Rows from block 3 of the text decoder, named by matrix and row number. Rows with one number belong to one attention dimension. Each number is 128 + 24 x the weight over its row's rms, rounded and kept within 0 to 255. All counts start at 0. After the name is the row's rms in percent of the matrix's.
# v: attention value (decoder.blocks.3.attn.v.weight, 192x192), inputs 96-143
# proj: attention output (decoder.blocks.3.attn.proj.weight, 192x192, transposed), outputs 96-143
v.3 095 [175 102  96 135 126 124 130 174 180 122 158  99 125 109 120 140 141 185 135 120 147  94 109 121  92 156 151 144 109 148  89 127 107 151 126 126 144 124 156 153 135 121 145  99  92 121 137 144]
proj.3 089 [105 145 151 138 120 107 154 105 102 127  79 144 126 153 122 124 141 149  90 131 142 146 157 159 194 143 155 159 107 144 140 146 125 131 165 147  97 115  76 116 112 133 176 112 117 119  88 129]
v.4 096 [144 162  97 107 133 135 120 193 175 121 150 144 116 155 128 137 180 130  83 157 112 174 139 164 109 132 146 129 152 126 117 135 119 149 114 128 113 152 150 108 108  94  97 148 141  88 147 112]
proj.4 096 [112 113 134 109  86 116 133 132 122 133 154 116  82 148 131 108  97 112 101 126 104  87 138 125 154 160 134  94 128 158 114 134 168 107 124 120 140  95 127  88 124 119 148 190 162 147  97 170]
v.5 093 [127 117 165 125 158 154 141 120 133 139 118 125 165 108 132 141 177 130 107 104 125 119 155 120 118 143  94 100 144  91 113 117 131 130 150 113 123  88 128  75 135  80 146 100 102  99 125 163]
proj.5 100 [162 135 120 134 136  92 123 142 145 122 162 109 107 151 128 164 127 149  98 155 141 164 119 121  99 143 137 105 139 123 138 140 144 127 115 145 149 158 108 137 149 161 116 125 130 137  99  97]
v.6 109 [118 127 141 137 143 162  85  88 112 138  94 132 144 150 181  94 135 138 105 143 154 148 135 138 190 161  98  87 157  93 100 120 122 145 117  92 103 128 151 127 140 113 121 114 186  93 131  92]
proj.6 109 [124 141 121 108 123  79 110 163 137 119 152 160 146 136 108 105 134 129 164 107 110 141  89 131 100 123 130 107 107 120  96 110  75  95 110 134 159 172 119 137 151 161 141 155  92 177 121 127]
v.7 112 [121 151 136 104 142 102 143 135 108 140 111 189  99 143 142  97 100 161 108 123 128 144 112  99 111 142 124 118 130 116 120 145 139 104 121 105 169 120 158 159 158 115 164 107 108 139 138 154]
proj.7 109 [106  86 129 124 163 129 153 138 109 149 178 111 154 137 131 138 140 122 154 116 131 111 165 140 120 138 154 129  92 109 144 121 124 113 132  91 154 156 145 108 102 124 132 149 143 140 135 136]
v.8 099 [119 141 102 129  62 140 128 145 115 156 129 169 115 130 176 115 149 139 146 110 150 104 143 134 123 132 112  86  75  83 133 130 120 118  97 161 123  97 154 108 165 122 136 115  83 108  83 107]
proj.8 095 [130 134 102 157 164 116 109  79 130 123 103 126 144  96 118 125 127 160 118 117  97 107 115 108 146 124 179 163 105 144 128 134  79 116 133 126 109 101 129 116 116 147 131 148 153 145 174 166]
v.9 102 [122 135 130 169 144  98 102 108 124 101 116 116 145 146 104 116 144  75 125 187 135  91 146 103 153 145 150  87 131 133 116  86 122  99 114 124 117 139 157 153  77 144 126 150 129 179 116 171]
proj.9 109 [147 122 108  91 107 161 111 134 137 167 137 135  64 101 149 131  95 136 112  89 112 193 138 133 126 126 132 136 102 127  80 136 121 153 161 109 152 120 135 112 163 101 151 152 121 141 138 115]
v.10 091 [100 142 129 101 128 161 131  94 141 135 132 123 147 150 160 106 125  92 154 138 127 204 133 145 132 101  71 127 135 144  75 119 157 144 117 121 125 133 130 118 138 173 141 130 130 139 128 140]
proj.10 089 [115 122 141 107 129  91 121 169 101 134 133  94 165 110  90 101  96 129  81 132 109  89 129 105 126 166 138 107 135  91 159  96 120 147 117 116  83 153 159 140  88 103 160 123 108 164 100 125]
v.11 092 [146 130 120 156 115 130 135 150 144  96 127 128  85 120 149 103 147 125  70 118 126 152 129 154  97  86 121 122 145 146 142  95 161 138 150 127 141 141 111 122  96 136 109 124 116 114 107 158]
proj.11 097 [ 95 149 117 104 125 164 148 104  91 153 141 121 110 112 124 154  98 134 163 151 137  91 129 107 104 135 173 140  97 102 116 120 128 122 111  92 164  79 173 122 149 112 142 109 156 136 157 156]
v.12 102 [152 126 135 131 148 135 119 135 144 129 141 127 186 136 115 136 132 138 141 139 134 121  92  98 114  73 147 145  99 114 112 155 132  89 121 100 133 131 122 129 117 173 129 140 164 114 154 123]
proj.12 099 [124 103  94 174 102 117 143 126 137  79  95 147 113 109 160 119 171 121 160 168 128 168 121 165 143 131 130 103 135 120 144  87 149 157 128 152 119 146 135 129 133  99 130 152 153 115  85 111]
v.13 099 [ 89 110 122 143 142 129 120  80 111 134 135 138 106 152 123 129 140 144 157 152 128 139  99 139  71 166 131  96 120 105 153 173 105 173 126 105  78 112 132 131 126 164 151  93 126 146 103 114]
proj.13 106 [106 139 148 103 103 157 113 127 154 145 152  91 118 104 140 129 126 103 122 107 144 143 143 106 119 132 119 160 100 132 122 123 153 123 121 107 152 136 113 121 130 132 110 124 102 105 132 118]
v.14 108 [ 97 101 149 133 127  96 124 152 143 131 150 126 181 114 124  89 136 139 151 111 142  98 115 134 143 167 111 156 174 149 133 100 123 161 125 140 153 116 132 161 130 126 121 110 115 103 141 133]
proj.14 112 [119 128 168 117 132 161 134 166  56 137 119 119 112 116  79 123 148 154  66 130 138 153 161 132 121 108 136 117 108 126  89 101 133 100 126 105 114 125 135 108  86 103 124 153  85 144 123 145]
v.15 115 [ 73 127 135 135 115  92 113 108 110 129 135 135 172 164  47 101 144 127 131 129 108 124 142 116 138 126 155 115 123 146 107 124 134 101 141 181 125 111 114 144 135 159 154 129 136  61 109 127]
proj.15 109 [134 128 128 104 121 174 144 124 125 131 178  89 109 110 173 144 109 158 115 111 152 171 108  93  88 107 119 103 163  99 114 119 151 166 139  91  98 133 116 135 124 127 148 131 138 137 142 113]
v.16 104 [121  99 126 131 149 154  92 140 167  96 148 102 120 160 128 130 102 153 106 101  96 131 132 127 130 135 166 124 109 120 112 179 139 119 139 140 134  80 125 131 137 132 179 145 142  91 130 111]
proj.16 114 [148 141 145 141 151 142 157 164 101 124  99 136 101 141 146 182 116 107  87 142 109 112 180 152 109 137  71  91 118 126 159 123 108  96  99 145 126 172 161 124 135 143 156 117 132 103 129 144]
v.17 100 [128 140 165 125 122 153 102 108 142 152 104 177 139  99 130  87 124 104 119 141 108 138 146 152 112 140  97 151 141 150 111 110 153  91 130 142 107  95 117 144 126 164 151 190 147 108 124 128]
proj.17 119 [148 188  96 155 116 154  97 119 105 127 132  96 117 162 106 120 131 137 159 145 142 153 108  90 161  94 124 116 127 129 107 119  90 131 134 135 119 175 130 173 138 136 104 137 116 104 146 138]
v.18 102 [152 104 133  99  84 156 135 133 115  99 165 116 131  79 182 106 181 114 142 121 121 129 127 130 135 152 114 145  89 150 105  87 117 138 107 154 147 149 145 131 146 109 138 117 130 105 136 148]
proj.18 104 [117 126 105 143 207 123 117 133 128 151  88 158 134 162 147 163 170 121 139 131 117 121 132 147 145 143 166 126 165 163 105 142 126 152 105 136 136 120 125 100 102 120 134 131 125 127 129 136]
v.19 098 [102 124 132 124 153 100 123 129 153  97 128 133  83 135 110 143 126 146 130 168  97 163 131 127 150  86  92 123 147 111 136 129 142 151 125 145 142 107 106 149 137 138 133  95 151 133 140  87]
proj.19 106 [149 121 167 146  76 173  98  51 147 129 156 161 111 114 176 145 157 128 144 126 125  90 192 183  92 167 164 132 140 157 129 121  91 138 101 113 123 107 134 120 155 168 120 145 111 122 109 161]
v.20 096 [110 159 126 151 163 159 138 123 137 117 146 152 126 169 130 121 150  69 154 127 120  82 126 113 127  82 120  99 137 141  94 154 165 170 154 101 133  73  89 143  79 116 116 108 133 148 133 136]
proj.20 107 [112 122  94 133  93 103 128 141 119 121 155 120 141 106 133 130 112 103 106 135 121 171 106 112 171 119 101 159 125 105 104 108  65 147 110 130 164  89 129 138 152 174 167 165 167  95 120 118]
v.21 097 [108 176 102  99 104 106 122 127 107 128 119 102 127 129 145 142  90 136 177 130 128  88 137 110 167 112 160 130 107 108 134 123  85 120 151 157 136 134 108 145 123 133 121 128 147 172 133 149]
proj.21 121 [127 107 141 101 130 106 136 157 141 149 136 129 147 165  89 132 102  72  85 148 126  95  95 156 110 150 115 128 102 111 174 120 150 104 110 123 150 160 156 105 109  76 144 149 105 118 115 128]
v.22 098 [103 155 117 149 105 124 141 131 147 112 158 102 139 137 153 163 143  94  97 114 110 121  89 127  92 116 126 114 122 142 117 118 154 180 112 146 146 141 133 127 134 108 141 132 139 151 144 122]
proj.22 098 [121 145  95 151 127 100 138 148 134 143  37 166 153 124 123 141 147 171 171 140 125 128 132 141 153 128 102 148 121 119 109 120 110 105 131  76 153 120 146 120 153 153 115 164 117 121 112 160]
v.23 099 [127 169 192 122  79 100 119 128  90  83 131 109 150 113 132 173 114 168 111 121 155 108  82 123 169 164 115 145 143 109 107 136  72 113 138  98 106 172 107 139 108 105 120 114 153 157 129  95]
proj.23 105 [140 116 114 118 106 157 113 131 151 143 144 127 112 144 164  94  73  96 121 104 109 105 153 146  98 134 128 131 117 108 154 114 108 126 176 141 145 101 121 111 141  81 132 166 107 136 168 129]
v.24 111 [133 204 158 126 103 111 185 105 144  72 149 184 141 103 136 173 125 133 135 133 120 134 116 138 102 132 144 131 164 105 139 159 105 132 139 129 114 131 146 146 115  85 133 109  89 152  91 119]
proj.24 105 [123 111 181 148 127 133 141 119 151 132 148  80 129 140 163  94 117 104 147 127 108 153 112 112 165 124  91  76 110 108 128  92 128 132 199 105 135 163 117 113 182 116 128 162 123 131 142 118]
v.25 100 [ 95 125 133  99 157 113 119 120 122 130  94 102 129 130 100 104 142 127 136  81 135 122 143  87 153  81 122 137 132 112 131 108 160 146  96 148 128 149 120 152 131 111 114  90 105 106 105 155]
proj.25 106 [123 142 105 119 116 123 119 153 103 137 184 129  79 122 159 169 126 166  95 165 106  77 103 141 118 136 114  87 159 170 101 124  89 107 114 121  97  86 181 142 127 167 127 165 162 115 118 133]
v.26 107 [120 123 136 163  99 119 146  87 121 115 123 117 120 131 118  82 153 132  98 117 131 122 102 137 167 161 101 158 135 137 144  96 130 133 153 117 144  65 156 138 149 111 122 164 123 156 129 146]
proj.26 106 [115 115 139 131 106 141 126 136 124 127 126 138 174 108 125 178 114 139 129 188 135 134 131 115 108 119 123 100 125 161 149 170 119 105  96  95 125 132 128 146 105 142 138 149 114 142 109 105]
v.27 090 [ 88 144 125 162 124 127 147 166 150 148 114 145 116 129 129 137 164 138 107 184 125 160 117  73 146  76 102  94 176 128  96 140  99 143 151 171  91 133 129 111  57 122 160 113 134 137 138  97]
proj.27 095 [110 133 135 135 138 141 115 144  96 120  86 135 111 165 164 114 113 153 119 118  72 116 127 149 151 199 116 162  81 142 136 152 123  81 107 111 128  77  89 124 166 119  94 138 118 145 110 178]
v.28 108 [142 160 126 116 116 163 135 136 134 135 138 112 115  77 145 132 120 124 138  93 115  72 123 130  91 139 113  95 140 137  90 136 124 155 158 113 113  97 113 134 140 152 102 122 135 149 133  81]
proj.28 114 [ 88 139 114 158 159 126 129 130 168 142 108 130 108 168 120  74 135 155 164 152  98 108 113 128 100 122 100 132 138 153 109 133 133 131 132  79 151 137 125  97 162 126 135 125 117 131 122 138]
v.29 095 [127 134 156 120 125 148 147 118 162 113 123 158 127 137 122 141 125 148 110 164 157  85 156 124 152 124 122 150 117 103 174 121 141 123 111 108 129 139 124 121 137 131 151  97 149 110 131  95]
proj.29 095 [145  99 118 134 142 150 130 150 135 127 136  85 138  85 101 137  92 145 137 109 129 178 116 111  54  99 108 101 156 118 108  65 128 102 141 161 161 120 131 136  97 133 101 134 112 148 134 188]
v.30 102 [139 146 151 158 148 157 146 120 134 131 132 156 144 152 142 102 131 147 139 115  99 133 116 125 160 103 106  89 138 125 106 146 119 121 153 126 183 112 164 122 102  83  95 106 137 138 198 170]
proj.30 117 [127 177 107  98  99 114 125 152 115 141 112 171 130 136  97 126 120 152 105 183 116 180 118 125 142 111 148 107  88 129 109  90 167 103 135  86 122 116 122 115 161 162 144 158 146 165 140 122]
v.31 105 [125 116  71  80  92 158 104 166 143 147 132 143 147 131 114 164 136 161 148 118 152  99 149 137 182 144 129 110  92 102 176 141 138 115 118 127 171 112 134 133 108 103 160  82 147 128 158 136]
proj.31 113 [120 126 147 131 152  97 145 170 148 146 100 112 150 140 116 113 138  76 118  81 113 119 169  97 107 113 161 131 147 144 164 119 135 149 120 127 144 137 114 122 124 102 134 112 128 133 117 135]
v.32 138 [127  97 108 104 159 156 122 139 136  85 134 124 126  95  79 111 146  94  98 114 171 150 100 130  72 148 131 153  97 163 108 148 143 132 104 142 116 107 169 160 103 168 144 120 156 150 127 128]
proj.32 123 [ 96 145 124 122 105 104 137 163 144 152 126 122 138 126 152 136 136 177 124 154  50 122 139 150 167  78 135 114 132 110 167 123 112 114 151 116 111 131 121 104 143 119  88 121 120 109 111 121]
v.33 143 [ 94 150 147 153 168 147 104 122 155 137 128 128 188 127 118 135 151 141 151 132 138 160  89 129 118 119 153 116 132  91 119 102 112  97 102 140 171 129 140  91  96  73  95 116 158 124 150 119]
proj.33 121 [155 113 118 129 109  86 148 151 102  93 157 121  54 133 138 104 147 138  87 124 117 103 142 116 130 131 137 136 124 164 173 180 153 160 115 143  89 104 128 150 138 186 125 132 158 110  93 131]
v.34 138 [109  98 136 150 135 139 124 131  84 117 142 110 111 163 150 160  81 156 139 160 156 143 110 170 101 150 148 123 121 127 135 134 117 160 154 109 146 151 138 125 114 103 128  99 119 116  87  80]
proj.34 115 [125 134 118 122 148 151 125  91 145 118 124 154 165 125 128 107 154 125 137 159 104 114 166  65 117  99 113 128 157 130 126 128 113  96  92  95 102 102 134 135 146 145 103 155 107 145 103 171]
v.35 133 [125  83 118 139 175 122 137 135  96 131 140 131 124 122 119 124 138 151 133 148 110 138 182 178 104 127 152 138 125 135 127 162 107 149 146 174 123 148 136  97 176 118 133 130 156 105 123 135]
proj.35 116 [141 136 157 148 108 108 143 142 166 135 144 143 112 147 134  96 139  91 129 131  97 166 109 115 142 114 107 115  92 130 155 114 137  76 127  55  91 109 139 160 113 131 103 104  99 184 162 146]
v.36 149 [ 84 137 121 111 148 129 110 133  97 157 142 124 129 107 134 121 103 129 110 145 152 116 132 128 165 122 166 174  79 141 109 169 141 105 101 126 100 177 184 112 104 118 105 118  95 105  88 147]
proj.36 123 [166  95 135 166 104 123 141 141 112 128 105 151 130 102 132 101 150 131 139 105 105 165  92 169 102 148 136 138 143 125 157  98 135 179 148 106 118 133 102 110 160 155 110 110 159 102 178 135]
v.37 131 [119  58 201 151 128 100 131 100 113 163 141 119 147 168 166 162  99 155 139 143  91 123 133 150 128 139 130 158 164 162 138 136 148 132  99 128 118 142 152 153 130 144 118 118 150 145 152 117]
proj.37 112 [117 153  89 103 136 112  93 180 144  94 143 140 135  94  78 100 141 129 141 114 132 130 157  99 160 124 102  98 114 114 133 126 104 136 151 141 107 110 123 130 123  70 140 141 142  88  73  98]
v.38 142 [106 149 126 175 132 129 145 141 111 153 121 156  81 135 120 134  68  84  96 178 101 123  76 117  70 123 167 105 151 132 124 146 139 142 131 105 146 131 125 138 142 110 153  94 175 141 126 117]
proj.38 123 [167 148 106  86  90 130 104 123 181 122 162  99 167 144 163 150 142 150 137 101 152 150 144  93 147 140  70 174 132 126 110 102 103 104 117 169 100 125 113 114 122 130 120 119 128 115 139 116]
v.39 133 [123 114 128 151 127 113 172 135 116 133 114 135 124  77 138 158 161 121 143 113  88 125  55 125 129 139 147 126 136 136 134  92 108  95 124 118  85 145 145 134 168 136 173 146 120 122 126 143]
proj.39 110 [177 102 112 110 133 109 117 117 107 122 134 116 124 137 112 118  64 161  77 118 130 141 138 151 141  98 112 138 153 108 113 166 144 161 154 138 150 126 131 138 100 161  75 145 138  89 142 175]
v.40 134 [163 137 150  92 117 129 106 104 106 131  99 108 140 141 138 145 133 118 156 130 101 136 134 114 140 124 133 123 140 139 118 151 110 144 137 139 101 170 141 114 148 147 126 150 153 148 116 147]
proj.40 121 [136 130 120 145 117 149 117 141 140 156 155 125 146 134 118 140 155 134 107 129 175 153 121 129  68 121 119 136 114 119 160 117 111 141  89 135 153  59 149 118 118  88 118 135 136  66 130 101]
v.41 138 [ 95 102 131 126 146 131 147 167 170 146 119 158 113 124 141 155 166 125 123 148 164 100 155 120 143 130 131 114 113 107 105 152  98 149 150 127  91 114 144 129 178 126  92 144  98 134 110 143]
proj.41 123 [137 118 143  88 151 149 113  97 116 129 115 158 164 126 103 131 105 116 141 132 140 160 131 137 136 100 142 125 125 129 148 120 140  89 170 109 141 134 128 135 129 131 161 139 116 114 139 118]
v.42 152 [157 135 128 116 117 152 109 139 104 105 103 122 107 136 159 114 151 133 129 156 158 110  94 137 119 121 125 115 129 133 130  99 122 134 126  99 130 109 116 125  83 102 149 135  94  91 138 155]
proj.42 132 [ 96 118 124 109 121 112 173 122 152 101 150 122 139 127 124 152 123 100 119 148  74 116 150 126 171 128 145 147 133 116 107 154 137 124 169 124 129 127 122 156 156 156 132  91 139 148 126 126]
v.43 133 [162 129 121 157 129 135 133 125 187 159  94 127 121 108 143  93  77 127  85 133 122  86 129 102 153 154 125 105  84 125  92 131 103  88 100 128 107 174 144 163 135 119 145 114 162 127 151 110]
proj.43 116 [127 129 135 130 102 128 150 121  57 121 133 124 126 138 140 142 164 107  95 114 148 143 116 146 124  93 137 175 146  87 192 132 151 153 132 114 150 112 153 146 158 167 113 160  45 104 102 131]
v.44 143 [152 141 127 139 116  66 137 136 147 155 130 163 132 118 115 100 109  69 119 135 111 133 140 148 137  98 103 140  91 107 129 169 128 141 100 154 138 128  80 114 121 152 134 112  96 131 145 111]
proj.44 125 [ 82 142 105  88 123 157 142 122 132 111 129  95 135 131 117 132 150 157 135 114 147 138 134 134 126 152 159  98 122 159 111  72 113 123 131 107 162 149 178 122 110  86 115 146 142 113 106 166]
v.45 137 [120  90 136  90  86 172 168 157 139 151 165 150 141 136 118 161  93 157 151 123  80 100 111 129 119 121 156 124 161 163  94 140 127  88 122 140 142 131 148 150 128 140 158 150 164 113 136 165]
proj.45 118 [134 149 116 171 168  81 122 108 129 147 106  92 134 120 127  93 133  98  75 115 155 115 150 118 123 142 109 121 121 108 144 101 118 188 126  98  91 165 139 132 146 145  98 142 119 138 145 104]
v.46 150 [115 128 142 153 141 146 149 107 137 166 105 154 143 116 120 144 130 147 116 128 125  92 154 118  93 101 115 103 119 160 112 130 113 102 159 119 155 155 119 114 135 141 111 103 127 149 146 140]
proj.46 120 [138 121 103 122 104  98 112 180 130 105 137  85 119 143 138  88 110 116 137 130 119 173 139 136 121 154 126 181 153 117 151 113  93 125 116 112  84 104  92 121  83 119 117 146 151  79  98 111]
v.47 142 [116 127 137 128  59 129 130 130 145 115 181  79 164  86 141 119 115 116 142  90 124 102  94  99 124 110 116 158 132 111 131 136 147 122 162 108 159 123 163 119 131 143 139 130 133 151 131 140]
proj.47 129 [156 146 106 160 175 100 137 129  98 141  96 177 106 161 120 147 139 154 116 131 144 155 109 168 164 165 140 123 136 107 108  87 126 123 100 108 135 121  99 121 133 146 102 146 134 101 121  84]
v.48 091 [121 153 144 119 118 151 107 142  97 149 158 106  85  66 144 133  88 108 161 155 117 117 110  80  94 115 123 200 124 103 158 142  89 110 133 100 111 142 125 128 131 170 115 103 142 159 156 137]
proj.48 096 [123 102 135 175 165  85  72 119 162 131 164 116 134 171 101 160 164 124 122 105 118 128 125 133 127 126 153  90 156 144 125 155  87 119 149 154 145 177 107 154 136 146 132 107  79 175 130  94]
v.49 093 [158 111 107 111 127 117 124  94 127 119 120 127 133 125 150 104 143 122 133  99 175 166 113 139 111 148 120 148 120  81 128 145 110 178 167  87 137 100 119 180 164 137 174 151 110 156 129 116]
proj.49 101 [105 166 136 141 169 112 160 154 131 182 115  93 175 140  80 163 139 130  98 121  85 112 124 173 130 113 174 115 167 166  99 124 156 107 124 129 109 140 137 129 153 164 124 109 142 117 107 114]
v.50 094 [123 134 139 132 165 113  94 139 132 143 135 110 102 135 164 140 125 132 143 129 115 128 129 124 140 184 125  95 122 109 136 126 118 107 128 106  83 131 169  96 138 127  81 107 132 119 147 104]
proj.50 109 [ 80 137 142 142  95 132 109 132 132 126  90 129 120  85 112 140 151  90 152 104 146 138 171 124 112 100 128 114 141 118 121 135 149 159 104 161 135 109  58 128 111 104 180 105 153 145  95 146]
v.51 079 [123 118 128 140 147 107  85 128 157 145 138 132 101 100 160  92 104 134  91 112 147  84 102 137  93 130  87 158 124 123 110 133 122  82 119 134  85 112 106 121 114 165 137 148 115 136 126 139]
proj.51 093 [142 123 125 138 106 162  91 173 138 111 186 172 165 100 114 140 128 104 119 151 162 136 116 136 162 122 131  93 115 147 107 155 128 170 109 149 140 122  88 173 122  97  87 132 135 100  86 117]
v.52 084 [135 126 138 141 124 106 154 161 158 126  76 133 115 157  93 127 136 105 152 103 117 124 129 158 103  71 173 145 117 145 135 150 161 116 172 102  94 161 109 154 148 112 150 121 132 115  85 114]
proj.52 095 [141 119 147 121 140 110 123 138 144 169 143 177 114 138 158 116  71 169 109 159 148 127 124  91 146 153 102 118 120 133 109 155 111 124 107 122 147 117 134 131 121 156 127 140  91 154 113 162]
v.53 086 [140 169 120 141  98 121 109 167 127 128 153 146 138 120 109 125  83 137 109 104 106 111 129 144  93 103 121 156 117 131 112 118 138 108  94 130 150 108 130 139 104 137 110 160 145 136 105 178]
proj.53 092 [142 104 136 126 110 133 107 113 129 100 100 114 135 125 141 119 166  74 144 148 135 155 127  98 107 180 146 101 106 166 127 141 125 137 179 107 154 132  95 161 125 131  90 131  78 120 123 114]
v.54 087 [145 177 125 106 132  83 108 163 118 133 132 127 120 130 110 115  97 107  88 101 123 108  87 109 126 143 147 160 133 128 151 133  68  87 118 121 125 141 134 142 130 137  97 128 124 160 146 113]
proj.54 098 [128 110 154 145 125  99 135 128 129 104 157 167 158 127 148 139 144 131 149 119 109 142 103 154 137 175 128 129 110  99  89 105 155 157 124 153  95 100  99 142 177 141 136 139 150 108 149 131]
v.55 079 [ 73 125 107 148  95 125 116  83  96 131 125 115 109 128 130 119 109 170 129 145 126 123 135 122 167 125 122 138 108 105 153 123 101 102 164 163 142 110 102 115 142 158 132 132 103 135 127 118]
proj.55 101 [158 152 138 117 154  99  84 141 157 117 114 170 135 133 136  87 162 125 111 105 100 162 162 176 140 137 139 127 133 126  92 120 122 154 143 147 110 106 147 130 125 129 128  79 150 143  91 161]
v.56 081 [ 96 130 100 106 119 141 178 141 132 124 111 133 112 128 155  83 102 137 167 121 189 117 133 146 144 115 168 146 121 158 133 106 121 114 121  70 163 123 159 148 117 110 133 167 156 126 109  95]
proj.56 100 [123 184 167 139 109  92 103 119 147 147 156 131 130 167 118 147 121 117 119 188 106 112 133 134 115 116  82  98 170 129 147 159 126 124 152  91 133 142 117 138 128 144 125 126  91 155 117 163]
v.57 099 [149 147 126 120 164 129 177 129 129 157 156 107 160 107 159 130 105 176 146 111 126 124 147 133 147 138 107 139 149 137  98 136 144 129 138 116 120 126 126 127 103 117 104 132 149 107 102  83]
proj.57 104 [128 105 116 121  96 139 127  82 151  83 140  86 129 147 120 130 150  88 120 174 148 132  98 112 126 153 108 100 110 118 138 126 102 103 197 113 142 171 142  72 159 110 118 110 118 120 159  91]
v.58 097 [106 171 130 179 157 120 167 113 164 138 142 163  99 104 116 121 151 113 132 119 121 104 131 101 121  96 100 133 155 118 140 106 117 114 149 108 113 100 138  73 136 154 111 109 164 147 161 139]
proj.58 111 [125 115 155 107 116 107 126 126 138  98 113  96 108 143 114 140 136 186 118 105 123 139 129 103  88 162 119 126 154 134 125 141  96 150 122 178 111 144 111 152 101 113 172 116  95 139 127 139]
v.59 092 [108 109 119 158 116 102 123  99 145 145 139 134 139 131 121 150 139 169 137 130 138 120 127 174  88 124 143 137  96 119 124 124 125 135 119 143 115 101 133 127 129 121 101 137 120 138 119  97]
proj.59 095 [129 206  99 104 112 134 130 153 148 108 145 156  94 122 115  91  95 125 126 158 145 122 142 123 150 102  96 146 144 152 139 123 150 105 131 136 135 143 166 141 131 135 102 179 156 113 106 157]
v.60 080 [131 104 143 137 143 115 129 185 127 119 113 164 103 140 135 130 111 150 142 111 143 120 121 129 144 160 166 161  77 106 136 169 152 110 124  92 119 116 138 146 129  85 106 116 125 145 122  77]
proj.60 094 [133 114 144 140  81 102 113 116  92 140 112 163  99 109 152  98 134 115 156 121 115  95 129 141 143  97 110 146 162 126  94 115  91 162 109 128 128 123  86 132 113 134 184 126 177 132 140 108]
v.61 099 [133 145 134 135 113 124 128 104 137 128 110 146 125 155 149 131 157 135  79  92 137  85 130 138 116  92 127 164 160 129 100  93 135  95 124 128 117 117 137 134 118 132 161 105 150 133  97 118]
proj.61 097 [109 133 117 120 112 139  93 154 124 107 141 133  97 119  89 151  97 136 108 128 119 153 111 133 113 181 114 149 137 109 129 110 160 130 116 147 124 123 115 115 140  72  90 145 137  93 126 145]
v.62 085 [161 130  99 154 141 131 131 103 121 141 131 150 167 155 126 149 159 144 125  91  95 138 125 134 120 155 157 115 164 168 139 142 135 123 121 118 122 131 125 146 149 101 150  97 122 115 154 139]
proj.62 095 [112 131 145  96 113 126 162 140  87 138 164 157  95 108 117 130 100  90 132 150 145 112 102 137 136  85 130 143 140 114 117 131 149  98 118 149 135 130 155 124 162 111 120 196 147 110 129  87]
v.63 087 [102 122 148 100 144 145 106 150 136 123 141 111 109 116  91 119 113 141 175  92  89 156 162 121 136 152 118 153 107 118 114  94  98  72 166 161 143 158 130 109 109  93 107 156 114 145 154 115]
proj.63 094 [172 133 128  92 110 138 118  94 111 130 147 121 123 126 153 110 159 112 112 151  85 139 136 122 148 107  71 152 148 131 144 121 125 127 159 128 106 112 134 102 141 168 147 104 108 117 138 131]
v.64 146 [112 151 135  76 164 137 126 167 134 123 155 137 140 131 150  97 142 121 104 111 113 122 129 144 171 154  97 144 128 153 124 167 116  97 102 170 178 135  99 114 123 128 130 109  98 131 179 138]
proj.64 122 [159 106 132 149 132 116 142 127 133 143 106  95  99 153 142 162 117 133 137 122 163 175 114 121  90 100 131 122 164  98 130  75 144 108 143 122  51 142 151 134 115 151 151 167 144  85  31 104]
v.65 139 [ 97 120 143  89  91 120 125 157 134 130 150  94 159 172 127 160 109 126 126  54 146 108 111 120 123 119 136 107 116 129 160 111 135 183 124 139 118 100 151 114 164 133 137  85 131 150 129 108]
proj.65 127 [111 149 120 174 142 136  99 118 150 108  89 138 117 107 133  95 168 133 130 161 141 119 113 144 145 160  89 108 111 129 120 152 110 103 153  99 142 144  87 125 125 130 112 170 110 109 111 125]
v.66 149 [121 126  88 133 173  71 139 130 149 133 130 140 135 147 106 154 143 159 127 147 121 131 143 151 118 106 161  87 109 141 118 174 147 143  94 117 157 104 179 158 136 110 159 138 135 106 197 149]
proj.66 133 [153 145 130 135  88 171 146 102 137 111 129 143 124 115 136 109 130 125 153 131 135 144 103 135 140 154 124 142 112  92 112  73 126 101 154 156 102 145  56  85 104 127 136 111 114 138  99 118]
v.67 143 [170 106 135 157 168 109 145 115 116  99 152  92 135 119 152 133 172 128 108 123 100 113 148 128 137 122 148 136 106 103 107 148 173 124  95 111  98 104 113  90 107 163 112  84 122 120 119 120]
proj.67 107 [123 120 134 116 102 143 151 124 162 150 117 133 113 106  96 101  72 114 160 122 154 157 129 149 126 131 106 137 166 142 177 110 106 132 125 135 125 157 140 146 114  89 131 166 123 104 173 128]
v.68 155 [145 134 150 118 124 123 129  87  96 160 121 109 108 164 156 143 156 126 106  98 161  89 100  92 120 150  84 135 153 160 151 125 148 149 138 133  96 160 155 128 100 146 170 123 123 127 165 130]
proj.68 120 [126 132 108 127 108 135 162 164 162 121 139 129 119 103 118 117 128 123 139 106 103 139 117 137 127 103 169 102 101  80 108 102  97  91 139  98 162 141 119 154 170 105 154 116 139 121 106  98]
v.69 142 [150 103 129 125 165 151  97 168 116 132 137 164 107 128 118 111  97 124 134 122 119  93 119 113 137 148 130 115 137 149  95 200 109 124 160 137 166  52 104 149 148 130 140  70 132 134 123 122]
proj.69 119 [ 93 143 155 110 119 103 158 123 112 157 101  88 151 126 138 136 137 121 140 117 114 152 127 129 126 132 102 126  82 143 119  89  93 127 113 128 106 156 131 144 103 123 123 190 123 112 183 177]
v.70 145 [135 128 149 122  94 116  91 116 141 116 141 125 194 106 125 103 139 137 130 160 131 145 131 124 128 138 106 167 150 127 125 145 151 113 164 109 131 145 108 142 137 116 128  91 135 165 135 108]
proj.70 119 [121 156 113 156 136 154 163 127 117 133 117 143  84 133 162 134 135 100 132  78  95 119 158 142 118 116 154  92 107 149 112 119 120  96 124 157 114 149 106 146 117 113 105 120 103 114 112 137]
v.71 149 [137 128 118 135 144  97 156 142 151 132  75 131 150 145 155 126 136 135 124 148 127  98 155 117 115 105 106 103 127 130 113 135 138  83  99 113  78  92 140 139 100 133 115 143 143 158 153 154]
proj.71 121 [110 146 176 134 134 145 103 105 120 103 141 134 117 113 117 128 155  93 174  94 110 148 126  87 155 138 146 137 116 162 140 114 149 148 168 112 157 142 123  96 156 129 150 139 116 112 122 106]